Rows from block 11 of the audio encoder of a small audio captioner, named by matrix and row number. Rows with one number within an expert belong to one neuron, the router's apart. Each number is 128 + 24 x the weight over its row's rms, rounded and kept within 0 to 255. All counts start at 0. Numbers have three digits each.
Before each expert's rows are labels from the 100 clips, of 14848, where the router gives the expert most weight on average: "responds to" is what is common among them; "lies over" is the class under the peak. Only what is clearly more common there than usual is listed. The data: synthesized solo parts of chorales (CocoChorales).
# router: slot weights (encoder.blocks.11.mlp.router.weight, 64x256, trained with AdamW), inputs 128-255
# up: expert up (encoder.blocks.11.mlp.up, 32x64x256), inputs 128-255
# down: expert down (encoder.blocks.11.mlp.down, 32x256x64, transposed), outputs 128-255

# expert 21
responds to: note D#4; viola; trombone
lies over: D#4
router.42:132141131118148129118142124140088192121096153094104123153093151151141132093084117132145107132128100116131154134137178099068106136151124161145174123112094138140117202110124125149110080141135125161120136096132139134101154129135085064130124113136120121118113143156092077131116127131094150141109115194119128108107125113094134095139180130107152138158147098119115139106151115145149090153129
router.43:117144125140130123090106133105082153119111127085140128148165171122118146113097135125111101136101141106105136113150158068085064126103130140125161111111154131167153144137132127135129090154148097119088110089148145093147124119122094100143162141125136135150121125125100125108121095143106129155101100155099122124128151094106147108143118144118170149166158141121129107131173140156121137115113
up.0:135118143166118135106113176161135115116136081112109210155127150107084115115119129122138114156084151102116129113137157142151099171155120138119114098127126127128125157147136067148125115135173139128129103102126125117104175109117157154157116097169130128146169110137115117137160104165100166141132136127156114116115163125119143125123113148067130120119104091127121111083108134142142134123081
down.0:140152123132096164143107083146147190133177141135124121107110137123120143124159100107175149123148122119127123094153133148096117174120088140129161151157129144175097107085173094090108145127105125113071141153125109152110141124100149103134115129118112119099092112142134124113120171107081135072152091162118137121169150111156087119123113106115111124169133116108111141095140124118115099143149
up.1:139114111128130075154139115131151144152146143139126080118173122135108146088139147123095129139091134117114128112145129135137125067167128141092101118114142122105166116102144146131135130155128109121124097145108110154166112187121132190109147109155158157137080162120109117111141110141131143166065132126089113129134165123121144131090143135147132166098113094150125097151102135165123143127140
down.1:094121132106141084114108136071089150130095147132138134108121102129166139138161142148082136158114174104146112128133164100150121102111113124149129148128131117106148137121122137114149145120124116114139107133139146159119178087126108147148137162099076160099112102108099131143112064123157100155184138115118136155138090118163161087125096148148155138138121143119114156114165136152144131132169
up.2:082154157130053097109151115086119142125158154126149180141108134182143119122146133129152122140076153117102145127127168141149112114069124153153131137152157123140128123159122133140142082133115064116124122099121144119127089128161105097097120112146109093120123111109144163149132136126122140160136135127138115095125126129178135128150157155142127103109163146140154095141156101077143103090106
down.2:113109109127125115082114149143124066132144136144093155099128149112132130122133136144128151138112102103131111094165096141131099123087109126177145124140129125132128118166115147112158077168153130119186133130144169127109103144130110153092174147097129143144158126123127118119148137115093139098100125138163147138152151151104102126146090120102100130147156099123126131176125126159181125120145
up.3:092117087144145137095163132123108131139140139125088138154132160117161087130129141089168083145105104123139124103142139126101089161140091128215145117111148137161085168148152134127075112132105141150131147118137131086106122156145117113137137092112109140101142111156151147130129097065145106152148126127105107125123158070141153130107126139084158113164119100104147108101145122097178094081123
down.3:150163136137132161094131130116154125135180144105125100153103126157111132114156121127122114112167097146155137107167136125134173130108114108140100169118130136049126104111151148156138144118147122161085137135111095105090074074120114124143109089097162138163140124137114100133100141159149140097129119117127108116124101118131118130161147153130170143128098130105132146153083136154124129149139
up.4:105158130099120110107158088080110145089186121165135158110151102115120093110158160131161093140119145137127138128118166123137109124105105145151151083136142134130145119150151093137118166180103151111098089129129173170147146139117125155146132139135128126162125136147101123120106111116141164128137109136133143125138135134101144088085136125092147118096154140080143097139097146136129150092101
down.4:133109164141100111125119102124138155122110134092122105135132140137125145156120103142122113096149098172134097109116119063117078157119141090143167145149144130152123179114148096097124100152162134128108093128108169174127141143146143120142166085145096123145107101148145122136076151102148146105115130088097148120141122137116102132133147111126125154164155085161137154110130142142157157144125
up.5:115138141115110125156131176143136128094136118130064187149123108113037147111106147128124162103126141108115144137103148099141139110165181120168102089109130105147143123171107147153169135101106127148170150154147155105122132128076144138139102129117092130113126131110118105113128112132136147173132123149118118139113100114098146135141136164166093101127132176147145118112143099131139119151125
down.5:111116156125118134106135143154123108141147126122118115096075206109136167125156169132112108106149149124107138136140126167093132145089120161127139162141143117132088154155176110149117150158150122102120134148159116092113130128139174093091083136167144141114127118135143131103145097126111143101130104122118153157135162125146118122095125122060143115151116131113096112150134111109111098166147
up.6:139116160094110122106081132128144122134152104154142152124144137137107151119166135143152138119160101180133157165093122132104133113117150142139109151132135124128099139120117154130131139117170110093160132163169119136130128133091095157139131108133130172133119090165091129172138131101130119148137135104143097115146132210180121083079104128145147147131146113136152138130124131139105134112090
down.6:171126132122182129108118126130135154099152115168104085129105130122145145106109157147148166121114138165147155098148126144128111105173168142100110122169170115087165125120133105141102135143088147119131119106119146138146083093120129146118106119102113088121164147134158133146151142117133075125120098136128184161134136145114134138149124125159160146077119137103069093143120100087094105088103
up.7:141142118129133113108130133111137158150118168108104132182132070140092118142169146111119166122181127164133104140140074125121130125118209133126127172120146130095171166117097173115161108143107164131134131115120113100109095127118115084149087125105157138162138189146082099149107132149142109118151148134140093115127178124126139144155141115099171132161148119100114144140126134162115109116117
down.7:118159126161123119133141150166145112111160119165147111188139161131117118100112065134125150088121119127123133107157162124142154123145119146108103134117096110151111148106164160158127123129125154122168138117138098146100142128150113132147147116091118145094091141198167107141162128124127134145156135147146122075156082080113133123128148122131120157112091140127112099098121167100129106148130
up.8:102133101110081110110124158122128130121178110156076155128131127080102144133109165092085178150144180139132149148159084098120150160141099139114130169121132185081126166135108157136071089122140140122164185188174115150125137119137127118155106106149175137115113136152134142133103141131127157106131145166136137140115111156111118119129160137130116158128156125134126121108147131115126136111122
down.8:130113156107131136186108120138104106143121087153095093106107120123102101131091134129099173128103124098124148174128169155118129109136098174110111146211147113163115115117194093131138220150110104150115152118127085175132096134147167085112127127159130166148118122131125133118122117123147149132127155125162155137161120166150119110133149121137160155123146096147119141130126107105111169117152
up.9:149124176121108148120119143141142139141106109133066132136072145091159104114092133103098137152151111132109092138080105129138096074121136156111150095101129075129065141174118125100153175132126115190116159124078137111163127139120105103122104130109143136123163131125150139082171101137137147134126146120146129133139071148100122153123112143110125150142105134147184171155159114135114131156106
down.9:147114087102125140129131138111106084136113121145110108154145118103117149113141138125139088145133147135122168144147116155142111158113162079130126131099112117152139174137133135137144107111134128098121096119152162118149136114102169087092112143133104137097126150091170154120118163165092118131093159116128110136160176143150097170106131184117111135162137130127087090177147077120093174098117
up.10:180124107149145110109140087131119126132138183141123187118075124099089158098163134144117133075162129115154131120097164142122125137124142134155132096082179108140099151141151113100109107113152138121172147156110095136116146079117114087152126112160123128117103131164132107131151114132158121122130126176174145109101126130126148150110104134096122142136142158115123156085116159115145093134121
down.10:119165143128127127145119105160146157129123150159111109163113144125145100119128114108106123128151107153114153149133135101126138114119195113141100144136140090075092133165154137167174094092123161102093152080119136150134105124124133149113152145130175097119201140094152134137120142094107106187114151105115106155119106095163121134143116147122140117146145161116093148129140119124067131139139
up.11:132118109100127132168182144137133133162129117087139036132139081165148143101092097147113135115142160133121143103093137151117132109202164131108100099121120069131104122145084116135143106121148140105113141110133172133149124109146141137108121124148125123121082171147172103128101118151117080129123147115163124108132129080082130123123157143130129118098112114123121128162141119109112136153115
down.11:124129154150152131139125153139160116127121136096148110130120143137139114149134065125149138134186151141160131142116123149148151117091128157112122126113095103156096143116095116133120188169096181136120124182133121059127125113127152133111135144135116116114113173142158159140140144124115160121143119150126132053114159169132189135124142105157137138126089117149077061132109133156138118170161

# expert 30
responds to: note B3; bassoon; note C#4; note F#3
lies over: B3
router.60:166155075102133114128140149100117125129161169173090086151098110130123151157128119127099154165103068133114120141152135111131126046146077152140094129116138092120088136139124167138118158133143121147130177126158139125087139112114155139133135150083151111144150127092142118141103115145159111132097105112104136171135104094081145124143161155153137129088137115149111154138152134135147113095133
router.61:158116170095182148170124150106139138091131159131091110123101111116157106123140108104117127116140140116109114139137160142122147094128116179131103123106171135135130117127157170100117158136113105152123169088122154148111115068097131143094128148084116092144142116118140108133115103101161168152147117140126097133122063107145162125139156157136145108124161127130140168131163117075144114151130
up.0:124120081178132137130107141110149123084141137114147131170130159152135137134159122109124110115096167134127152163045138082142114147129089148106124121111123154143153139148162155147153106118116137136104138131068144103126123101157131096151146085173104100137142145150130108151154106108136113133167138120122122153083098179099126145086159140147087131146162137091126095113073153136140070123098
down.0:114127132141170137097172154160075128096107148104144105128065113156179186106158116124135125104125137078144127124113128114137082082134093146120164118117115155138102121130117139112139134097125116128146132108153134087114122127140189111105152141153132125148130099112138144133136148108124120116093082173130178145118113143137127135109150125138131139142138109143157134143099081119083135172153
up.1:149114149106115129135155108154147123106152158176130108164155111094133120131100147109111123139163103068102089106121162139103124169125130102111115141166121078145091155071131156169136120196129100099104083119131141155127133157098119145072144104148154098130142095120141135124153120133120163163132158142133125130078145136103149106128153128147163116134119090127122109159130104137109151147104
down.1:111110165114122134149153095092149100147144137119155099137152134131110131146129133154134159161157138111126103159105126097136138103129160138126117133134116140145161135114130140090109098118134108123149105140150149122168117147095082095154122083145107136110120170074166113152104117128114087129134123086162126128091110177117153141126141111102098129160108110123127165118141132123142116116133
up.2:152141182126136155114128166121124084114130092130096085143159107164112100077126179170165113136178138125126122134125098145109141155111128126120111144101132191175097138136156106135139139154103144123127068132132145149117077145090125145133064158118165111156122101127120152143104161137112139096123098147105109102165123149167127121106149131150110086118138121146120132145141122114087103148128
down.2:110111109136135106151114150124126132123083096141124125103111091156147164100131132161138113147113132131152105101116140101132137066140142100175110142108120123114156131168163151167117114126126153171080129120118115169114120136136127134123186146152138141086138148126117108126156033120146099143142135163121130137136148120154131102104075120095118163104134127119102105160104100145112167130103
up.3:154138135114111153116119113111143127116123146144130154100144125120142106126122172106104141116141108167144120121121210141100096116092099152134105134145111169150157138096134098124069118158145133143107087123109140170130124136137112145141148175117143072139170102109161129118153115153123133093138132152115160085135079167127105110107119167101125131141109129132103147121115171134131114141144
down.3:133087154129093091133118113106104068152144141133182124133107174115110198159168113150144142134152145138103082166134135193126129128071129095133146118123150096130104105087154146086116114092151126104128110157125162131150114142165118096104173100112119149112123103144154123132135161128096144171123103073151113156107162106126161130097112123109159104133118109157134110108170147106108158140119
up.4:148095147148164176114133129121180110103129126118142132124127193125142153112094090127123110119133123124144119125098120134144160180074140154118147158133092138176121116134139137135124151130155108128113164118170084104090091117161120112121127122125142118143120152093124103152140137165117135144128130122119088133122146104109107135106136102080146112132152134144128133113100170106095153155134
down.4:088102164136111092124105160129119146154135093094113153101178136106127121075144168140124177132148145109129135124115155153124143138095128140136132138162113173116111119128138141123103097129163111157085109121132117160137114090109114144129150128099128075162130088082093118131117098103127155118102124160129124127108093118179122114147152118121136112143136177159120120166112109115139109120156
up.5:116101130106136160137124180140157107136134115137114189115151134110120121161082153085131169128142094149153114100137078143162119137083126126120081139121144123129119120128113116112102173104175155128149121162148121135132125102134160173139123129158128104134169113124161122145126162126125090147115130128095122080167104101142124129124097092136122139142119168134109152163148135142147148132131
down.5:091127117168106088157081084126136121101113140110119088106120142117118150113165159115107133105121115147123103149129104139141140158129159143144124142144126087120146152102120123100110117145126142157087165108088123161155105134172137109180130126149158166141092117108160096110134101135139137127125143097099091140161151101135131114120119105138100140138179094141110149111125145139161140089138
up.6:105171156093117125125121130146085111162142116106150149113108095151121161104098142078151120115147136076169122135120099123135140126064185114103146123131124131116160108114122119106130101142093152142101097128156095175098112142109127165086145144160140111139171112146140105128169149143137118076131119109118152097160122113111136135150139108131126077118107156126168100121133175125163136153182
down.6:133174155129139109121083157084161114118111153111171092119102160124128125183065117126131134128116122138119113120093161133123115142115154131136135164132153107108104137140163152118136158142149127130169147106115140122110102122125135095135105093148122107112114106109161081104151120181107120162155138131146103130146114119145126109147138110137099137148185129129092121079137112139141082115108
up.7:134119156121166154117119141135132100101139131142133108096141099127132165124170139142130140118118134091091145131117106062106128172097131083119149119149143103171079150123158095095136094189139124160141109078122118096108127120150135093081128117138130087133119108139104126100139131111060169130107133162122135161100166158149113113114143168119145130146137137145114135093104141133116114188184
down.7:141109154136136098159162128131138139147127120100111123156111127143132124126125131154154100139126136138118144114130177171112114160167096121120143119130148120142155127153096134190137144102147121140156152141136150085123102175134169135134182156157157149119141133165094166142132129189121125112164115133132149152124141115133100116109108075131113199143108125109112120154104088128112146102093
up.8:132156093141135127164132121127180128122107155115108120141141101138134151131131123101163166134123071128101162112133155103140150104178156132121084109096096157130130148148120135132114069096149144148153105112146088145070133126117190157187142172095094134123101112146116101147118093124127123142157151136103089141116134160074132125159171164110115165140126119101129124130149113149142153102164
down.8:122163140118158148143134119124136116123147131145124108108100110132128119136130172124119201130104088182126162109077143172087160111150147132107121128183114106120218090118137114160183174143107091135102126098125121109139139154108129128092106149113170097139168136131082133102086168155120146122118128124109175132097133122126131150169121145118135126104100111126144121103091112138169146143128
up.9:150134106104111145110117109124128171138092070160141113116151075107143157115120132095132194132119135107135141083115136165102157139179139114131126126127121177149140159110159128146080113109127143133147107130130079153172099108131122153153134164159159101131161104154136132131176128138108102133110086110082123128116097111133131119133180089139110122135120121138101188165129112137113154095118
down.9:126113124160129071183129114159137121144082147144106098110129144152131184114152133129150102155157126151140131152085143158135128121117111139085131073138097104182151085112126172115135116148144128145113131139128157141120133148132106169112136158107172185145157100097135118125146159117122101144156121142118132109143156139121124137126144140127069128139146118128102070116132175110147177124123
up.10:105118120166125113158154158115133171153167131132086161112142186124122162125118099109153147151110154111115144104137128138099157131116120119109158166116088135157155144136164150148166095123140118185173148159114104110128108094133100124109117063127162143114087115136085105116182117091134111136143102121146119097108124088165131174128135131108096117126129131152145111078096120118137107112091
down.10:161159170131114118126123149160096155162113129120125111134101097123136158128145122114131130118151134073094129157135145142141109133107141164100103122131148137114147139135155160143077154159166113146113145089136132164118111131153110118116131144087134117162171143155117156121118179140156140133114126186175095127156151154133091129109131197141108117127105114126151106142116111111101116136157
up.11:165131131089120106121133161119136180121113133162117113134172117155091100153111105091131148139150098143133108121133112096109138146115118111079099177092135128105112120139141106123128132154160133121133124123139103206067139122125131121160099177111102128099108148168141094133093147149140109121104114128106137102142087124160131168124164106094128154141118109131132117113146134190163114137138
down.11:160172119155133151111109107141153154138136151161143108104141134163124157116107124119137122146089098088118140154137115149112142179124150120092139165141136129150150154137132138105131112152122152091137119108126110153101150088135156134141061156174142140123160123105090141105085080124108157131147128102070139139117148153142121129144122109135112138139148075140115116147121110139109173153096

# expert 18
responds to: note A#3; note C4; trombone; bassoon
lies over: A#3; C4
router.36:150090125136142151104124123151114104120147134137109100144096102129164169110136135153123117158110116135171145128160111120143126132106106142109119150146090144110161112109172102124119177114122108092143153174109132114137160144115161104107110083175150155114152148162094144104149134131131184124193114130110146119107111136098141162111137131122153139133149142118081096127109173147125148127065
router.37:143163142135106146127091121126122128086132134152112107138114121122154173123152109110134125156078117144149162132148098118135110156126103147148137122169132165090165122118143122140124158141167131138126112150136139137105141135134134095083127127080167126105103144170127096093141167136133172139121157113158147090157116148122175146102143161129171119113140114120098152136148181140166143105071
up.0:186104174127124110181117127118117109110137145128150114153137152103127133114179166120157109085110150141144157130151133153098079113135125130118137101120129135131120147119131094141137113135101129105137134112120143163127154097142110155137121128139124105109129151108168101176133142157156123116111133099089155132136135153082172114134100117139098107108085135121120120123123099190158107164167
down.0:133120087120084138108118132134103153099143123091156172121160102137142144132155109125124130139104148107131133124100108090153129212117138123156133136095120167136133126131105105107100090128119125157162137125156133093154103097124114094179129109130127112140100111129122107130131122154129125089141142112142109107137096161134124117121147151129099109137116138100114138105150144127123124123127
up.1:135146113107091121105136139119083126138149116173117104149138080109101149150126142123131163082125092164115151161160163127135141124096128130167148146159157122150138118124126105080126110105132134121122137140106112073192140174089125086149089186135133139156100118147162120133171168159147180129113097131140116132168137079121082123114129155079142153135165107130150087114096089146102121109148
down.1:118156106120133119121122151130158175132142098148136107111127122140102103158082108128105099141100140119129097155150150132164136154108130123088114111105115107083127116143141117142131128136111118184134127120129094170106145116145175152141169165127129116087202107128141113118129158134128136111129154158144129125127118121156149129159143161106150127121140153134136098116127168107141098111117
up.2:091120140094113157134093089110127183094171084121149169141138111107118129149111132126155142165137173101131106118103147145153108141130150140186158156153142108151105092130108116138137153167117073092151130131140153123112168130182120127129145173129169124110102101115122137098097156152128121122099105170136091112091107118164131121162128097127097132120147130138147125130113149108116094120121
down.2:107113140124144137152132151114134135114110098126109080106099144152135095095144151169103133113144136158153143150141142105131110145154138098062102163119154125094130106154134120099141118186134154153111145144135119091126080117127140159129115095197143142090157119146121118139126116104149101141131127116125125129157141133138143122124088116147133127121150119117137122105121104177148109113097
up.3:138113119135169108133157165084104158124122123112155166149141107152115115113141070141163135117103141109130117135152168123138173117131136114113131094172118150108093135119110166094124132134158092124156136106133101143108113103118105143112137118144099152099083152149135151113117105087115129118187122173131153173153149085110099120121108103131134155118170146130147121116113158135153090092142
down.3:100193102115149137128119109119060105137133129140102098111152122114163146141116119105111091173157115116118082148120156134127124110129142134124171111147120138155151142138109163126139117128111121135112081090108133105092138156125123170098159114130136091197138150137068140134148132167152106131092166164080105132165123138128114137133141137145132125170110110122137141135164119123108170135136
up.4:134171118163091091114109129157152096086168109153133113142134153159141147120138143084096143126115128176122149116159086141155109133111092148141100138157098114142141077094145146135105185153127128131152111126092142141124095148172130118100110123087132157154118154128158146114097133115132110096148179146129139147137112094121119141187153131137136141151164135100127080145137101104184172135087
down.4:124098147120128120123154137110122093104102120129103086166083134089096121147133095108092171130139116113122154157086104159102132140110136165147119136143127146140140101134161128126151089153130105112118142079172090088101164089101129112115117143110117141171165147160148181115113163163126153123132102123128124117127123132101128091159136156126178121102111104105132103096147144120122142152130
up.5:081101164115117128127155096116129148136128097130155114132097131110129118155151113152171128099121147119126153131118116110118154114163108139112154126178128123175132098103143113145099174142087134161112109126138127124133127128103139140087155127099154119131111152132128134132105149132088146163116122143159129092090061131154093136131163135138150115140130145161091105131163113118107104165107
down.5:109122088177085110146134121124125144105131100121153103116109115166108151142130128123102108111148134092121126113119147131095100101157145123157077121163161159143147152150108118168081132103109096117148098118122163084137095138135114119139151115108162142115123137142133088149125184147143123136145105162152128188142146110157106154150109111159136085110141122171147077081108143166117115112146
up.6:144126099145129130111163167101092137104171172138103090127104129116145137140122142126120123113135142147139132103095154137072100113123140117142113121114146163080092123126132128165099116134153142128069043112147118128113180163150094135102115127115154088156107174146092145161109143144149106135089151156118087139108155148118133105158129143144147138152139148136132101125153112123129116130123
down.6:123100116125128134091122133110139102143108132137152142154142105119119123140102114148076124129097140071121144121159089133144120165093113171160067107147134136142176093120085167125098112140143099093118169139186128145135112133116153170107156104137135131097142135123126130163133143142124123130120136121158140113113116112110083108132135167141148169109116104123104091142149153142112131123137
up.7:117077087164156114115109091131106152135122146198141095146158074107122087144164123078083138110126131150125166131164095096157167089125128129107128128164098153118115123129156127137128124139150110158180138160140132169156108165159109143155123078098152168116149102112128137123126149115137120119132123093097153144180111122111101127105115139096117142119116158123138128112095093092144170143118
down.7:127128132086146143120136164136105099110120107145129107131116146111104096127149095131128111161107163104121119151125124113161092131139124170139127129139103120118111135105123091106137153183147128064130144164125149114110116168081105152120115120109126123130173100153159164113114105120104107161095095136103127112130133150149151108134125141086117118149131119161125165165174136076108088126176
up.8:152125100099153140125140111122119147147098126110137125162147153091123139130152115126171108159130155169154127140134169157119133122145160110091129125130106090110115075116143093143146112113134169151103108143111166130127141115125136127137098118166105088102129122112118104114111162087123127125151153132121180125145122109095092082136109136172170100143130178147092111129064116132156135121127
down.8:114144104132094095154107143153118152137164123087129096087194098137126140086125128122142112174156124122110110106140129121109145147121127129157119168101156124110119154142106131050105123149147102169160145111115153107124117117160156092152110125097084108146130133087172118116157079172140149139155112128159071120105117142131129081104147156105093113107138083116122143122147126135122124189159
up.9:163119112140109106145133089126133067142123114152148095092172133144155110164110119124168152126107124137162138082112134150116111151105133133165122105141125125169190152111115093097118121181152133119142110137105143168116122087139137100081083135138085097144131134098119102116145157133119128123105134139158172121112125141155153116084123132153164081140104108092142140128168156100142107125150
down.9:128129127126144120115169091122147165141085138084137149141108115152148085147127162149120092122125131143176156110119103119113137148119133103132179150151109174139098160115162167151165146119102131126105116116116129125116129073136134126176130139060118129136106116115132100110111130156161089132102121152152121144085137138096135112135136099149122145140169083167165155103068104122155134141113
up.10:183138106109142139153082130156169126129124101128101133169096080124124194108115123159149148137151096165112150128141110140127107118127159118142130141136145111149179126149136114137144168094150157150119126154118154118126096128141149138133100112130135150149137118152113125096147111126123123149122135124162151123149128141110128093083144123074142126103173098116126156131121113148103166115102
down.10:149103145135165132113112104133141106154092127129126143144126178077119126093124125121109106086124114123122066148174163127155140134098103092111163146062126116103106157145148156136120135125142100096109107151142174150166140140142117144089091154116123169120110091138105171139126112168145104147129144110106136112121139107125123149110118117135117131163117159136142180175137145076149129179154
up.11:097130139142127112158142130146123099124151126150134141163150137086123139099111102135139135070123110125117139128134121150135125151135105134126096137109146092156124168131114168108160134113130114142181145086118094110097127096107100154165122078143129159113129081174140166151158118175139111112153134131107125157113156153109123153142162128130135125142127146111083119129124148133110118104120
down.11:112118155159153110149159107158114141134179099109165143126127132133149158166128130097151127126080105112141130111136134119119158151110088113122164094123145155135073113107172110150137154109132112112125097200116122142100139121126130147125159127138152121129105150161142156109086098074150112080094134145113136157126121149159113066097120147126153142114117145131148084139094116143147116134139

# expert 13
responds to: note F5; note F4; note G5; trombone
lies over: F5; F4
router.26:142153129106095108134146105147152078106103121088128129122143101095121138109107151106118125080117165108124143133154143149124144171150141105119103166119096095138116163119127126092160120138126132135150121118150100134133159160109105152141129125178151142098119123120137132144153114129125100113118094151148191115115101119098167104139156130154109135138091128073095101151108105105117165127157
router.27:118148155087089115159141129133110125124111148168107091136124147128122155146128131110151123108154141134116193108131114152105178150158148116144113155130108097123089155127117175101135097125121147151151129112113095116115148142146131158160122128129141116148105175116127155118114143161132132096150098166111144146151130139092141123162159125131096123145111161089094099122152094094124146121118
up.0:135124136130102141106144118129109116109108136095140102151101178117181107108133138142152141126153096168104119146098132127130099122110128120132149122115122148158130120126110105105091131135113160129140145122089110148152078150091120086125100107152099111146095170162160146124171157119085136129143144158110112135138084131117067132121117154165125130128128165136150119150121145155086133116111
down.0:140129151137154106138113107110160143109144082113146187109167156104110156161112134150101131130093102116134115166137133108118136145140148121121093125171132150101059109161125113154152170150171099123127102141156139148121157102143150157105129137103107143101109146134070114140151109149121116143131141141137144109133129115136123141102156117142105162108097135095116164139152084160127128143105
up.1:109108130152127170161114161119164142131106106113138114098112145170089087101143109131155153127134151148118116103149129164154146124151193149119086159146155129106130123110121159126128123126118133122153092125134119155111109142141151201119113144088105173100132107097069138166100123112135094132146151156155090168151107157144181136156092090126139130148150146121118108131133138083135147132134
down.1:145154117145077126119105126101115151177108095124134145126122114157160155130116146094142167104146130116137105139121131165157158114112161151134121128137142108119118154146119116126127102127070120134126118096126101094128095102134091150130136159116122105127130128180164106148141132124118161137119111113173162128132146148143126151167113160158109093119093187110111131147064143157170158075143
up.2:116112129116136165156130117130148119117085148102139136119077111148126112071109122168150100100135170150122123108115149129133120133169090151143119122123138104165155099122096168090132169120109094098099125104138165100115148139125147145127150141138087107142129124134102145154127129212130148092165142124140144157117131148165149161137123149105132150158139117111136108134109173114135143135231
down.2:126095141122075114123137142125133155085085112114152145150080186132121123125174113124128114153093089114122096119170108136111161101120105081106176142137106168117112112146140157115142116130122156131107147118150098123134170121159129127122125135161114156141056089114145129134120125089107151162144139113126126115113137154122096133094099119119142127126119109123142160131189083141110116141091
up.3:130127109150134189120133166110134140088136141063141085141150077114117124162126100111115140078166147103143166139128076111154108120148121126150145177166137110150128150129146173091123156118076109096119199135124127127152176147136154144149140127145156119119098140076137161147077127120131126117156118152108108130126126118108124141147137128131134135124131158132149103122130118093112104149142
down.3:111144155109108134114118121163114143157110139145086131138130137139119141056066081162129079151136114114140136121139140141098140118132135088144152143139124130123111122117171134115120133120147118110153150104134147168145127100127139153115116110091167114138131109171150098112124115067119105137102135122135155124086138148107163158185135105158167114107158111155130155118162137142122124123130
up.4:140129134112124078129133128141136110130176130136136164146136124097118191135156109110082156106102184140124112140146164124122185124150110104117152148093111128151107202188106132132087100120142104105139145183116147125092112116118134111146104127111150139164091128131140080143093109143133163107141116148146146140159155163105099099140149099081131116116112138147128152121121148070135127127152
down.4:122132094129170127132136132132132133115133134095109077096139097132126175151122159141091118117138175141173157154129105099124113129139117152100117147115116117143059145153106110111112102139152181150112086154132098106150128121146169109137130111153137137111076127117159157135138104155127129104137126123134134098121131135088108123142139100105102133122123102114119128147128141111122134090145
up.5:130105143111109127114155145120151111127146108129107107133144112141141112125122152119149134099119148106110141149117103116166163107151153103071088157173157103070146133157105108086137108133105105127158133149136105127150124140115107114162096103161113097154112157103139187152105165162059106119130156129149158141172130125092086103143132127135093102135117150134144096120094154134151083122155
down.5:162116149131135140136137087111111096124194115160130086152149094091133137121112131132125147148135141141123142132140130144140156146124143086068105147178111152103162122122132140149158165129135093122150109164157117128157153087096156114129115091137084135169153100093164131131177154105124130118124131132136134131122149162133102130128116148141109161088173171088143144134139122105102124152109
up.6:135149111104094155152105145140154168137119147144116126125108104111122082154123162111107139142127147129133142155161120173128171147142132174120108063154130132093163084143105102138092159097111134166085151163109118145129128119149144146119129088107142104114172180150090084099158134096118132095121151105118131072191084111176129137153155118124096111172124129124095143148123121159169163151138
down.6:155151131140120161161149179201156130090087128129083083113137108143134164119128105117146134119151115115112179131116129121116126104154131138144101116116101149128113143113157134116112093102108115142138161102134154145114113089129114154104084130158115139161143125120101136141116095135170135124107110108141140138180106118110154144167130120130099121125118143094140161128137108171161149134128
up.7:183127162095173105143144125092120134129119115104122133090122080135130151109205108134142134134120124141123113129128115107104113117126129160104107149090116121132175134140109115125118136169140135116148130139174137140126133113129104095093141139125165084090156113135129108170083128140152121160128108127124106117132123120110136133128168105066126052111138112158090146105148148127152126116155
down.7:165136133110120136159150133140146106142109136131135115105115136087122114148095151142098136119154105109152115143120137099130138068094134097081115115154150061126120113102100144095138088151120125156140141164125138122140132138127152162154120133140126152150127112114130132120112155114128098154117117162115147136201134139140145143087089104093133149127137135187117133152133102142128135128086
up.8:149130122087136156117106137136130140094083124093107090120154136149159120107122123114118088186151118127097150147128131111136128112163099118091162168125132126100170107127114117081149098097172130083118129064122096125129115140121122127095147116110143080151115128138136124128122150145086101129107090113108136149125112131117099114112149134123130093143134170111129112134127145121125146119162
down.8:122173107114166127185146108069122139124139139130153102085148123115096144140112108148140140126103099090095128091128106121084143094146104114119149097168160091118157137142179151125122165124106134107151148141122147107102119125104139121169150136138115103108129133077208144148158118129109098127121128142123129132092114111122128103118134137142114110068159129112131078150134114150140113126141
up.9:135152128084151171109151073110101169144080142148142122105127121118135153151107157142143097166109111106109158165143142125087157107142115154109116109166142136161134135125136151152110105143160132133154096100120133132150094149108120099132135115161135130159150139107094095162163155125096132132126139142135162124119093124131141148136146125127128123122144095119121164139136117145141118126128
down.9:106147129131088127094081134109095122132163129170144135155101109132145140118111130123141092132147157139103121131131130115132101116114156119133143130144120122097115125120147157105124153115073109134150135156086168171101120141136152102081137116128090119077121121131159100124139130106121115175134132060129131166093114126101113144134125130133138125130147120141121160119127062122101144144118
up.10:142177099094133127121120062149125098157134126128137123105113116098140116157117154093092132087088155100133142136161081118126120134144156095098130131127118126165151124137131165109156105104133174085153088145130114103116121156133119078111110117130152149080130077131134131131118141101119143102142107136114143118137170093170137146159127119153156107115125135107105119133107126132165122078165
down.10:136119127113128108066168204133106059156107139124155102126120121116133096156140088127167145097097116146151148146119148092131178143173157084107155105136121158170141166170118124116142099124149148107149102114135134156127090109120104095148089107158095134125134086128115130136121129113120144132146111102134119128090149113135084134143100149132135130132138107139123120142122143139140134126139
up.11:129149132120087132092112117151109124153105157137100148154137055117144101086101145128124132117142142114116117108126122099137124142136145135127142157112155093126114144100122143099110121157124162139128167104120138175117173159156113147150107109188106130104128092146103111129167139094174116114116105098122172123097073110120107155079124162133099165129166115136163126117129141082114133111154
down.11:109161100104146102128139126116146133137185150105132115143122103072101101098126112134124169102125142113131126149155161100108124125124125149163157136149163121127165092088149126119132149116133137132121132111141140132121098117100106165115137112130119144118151138149127092130155125109149122108177142142142080097103102136120116159093124168160169155122127145141151139131178112105086133154128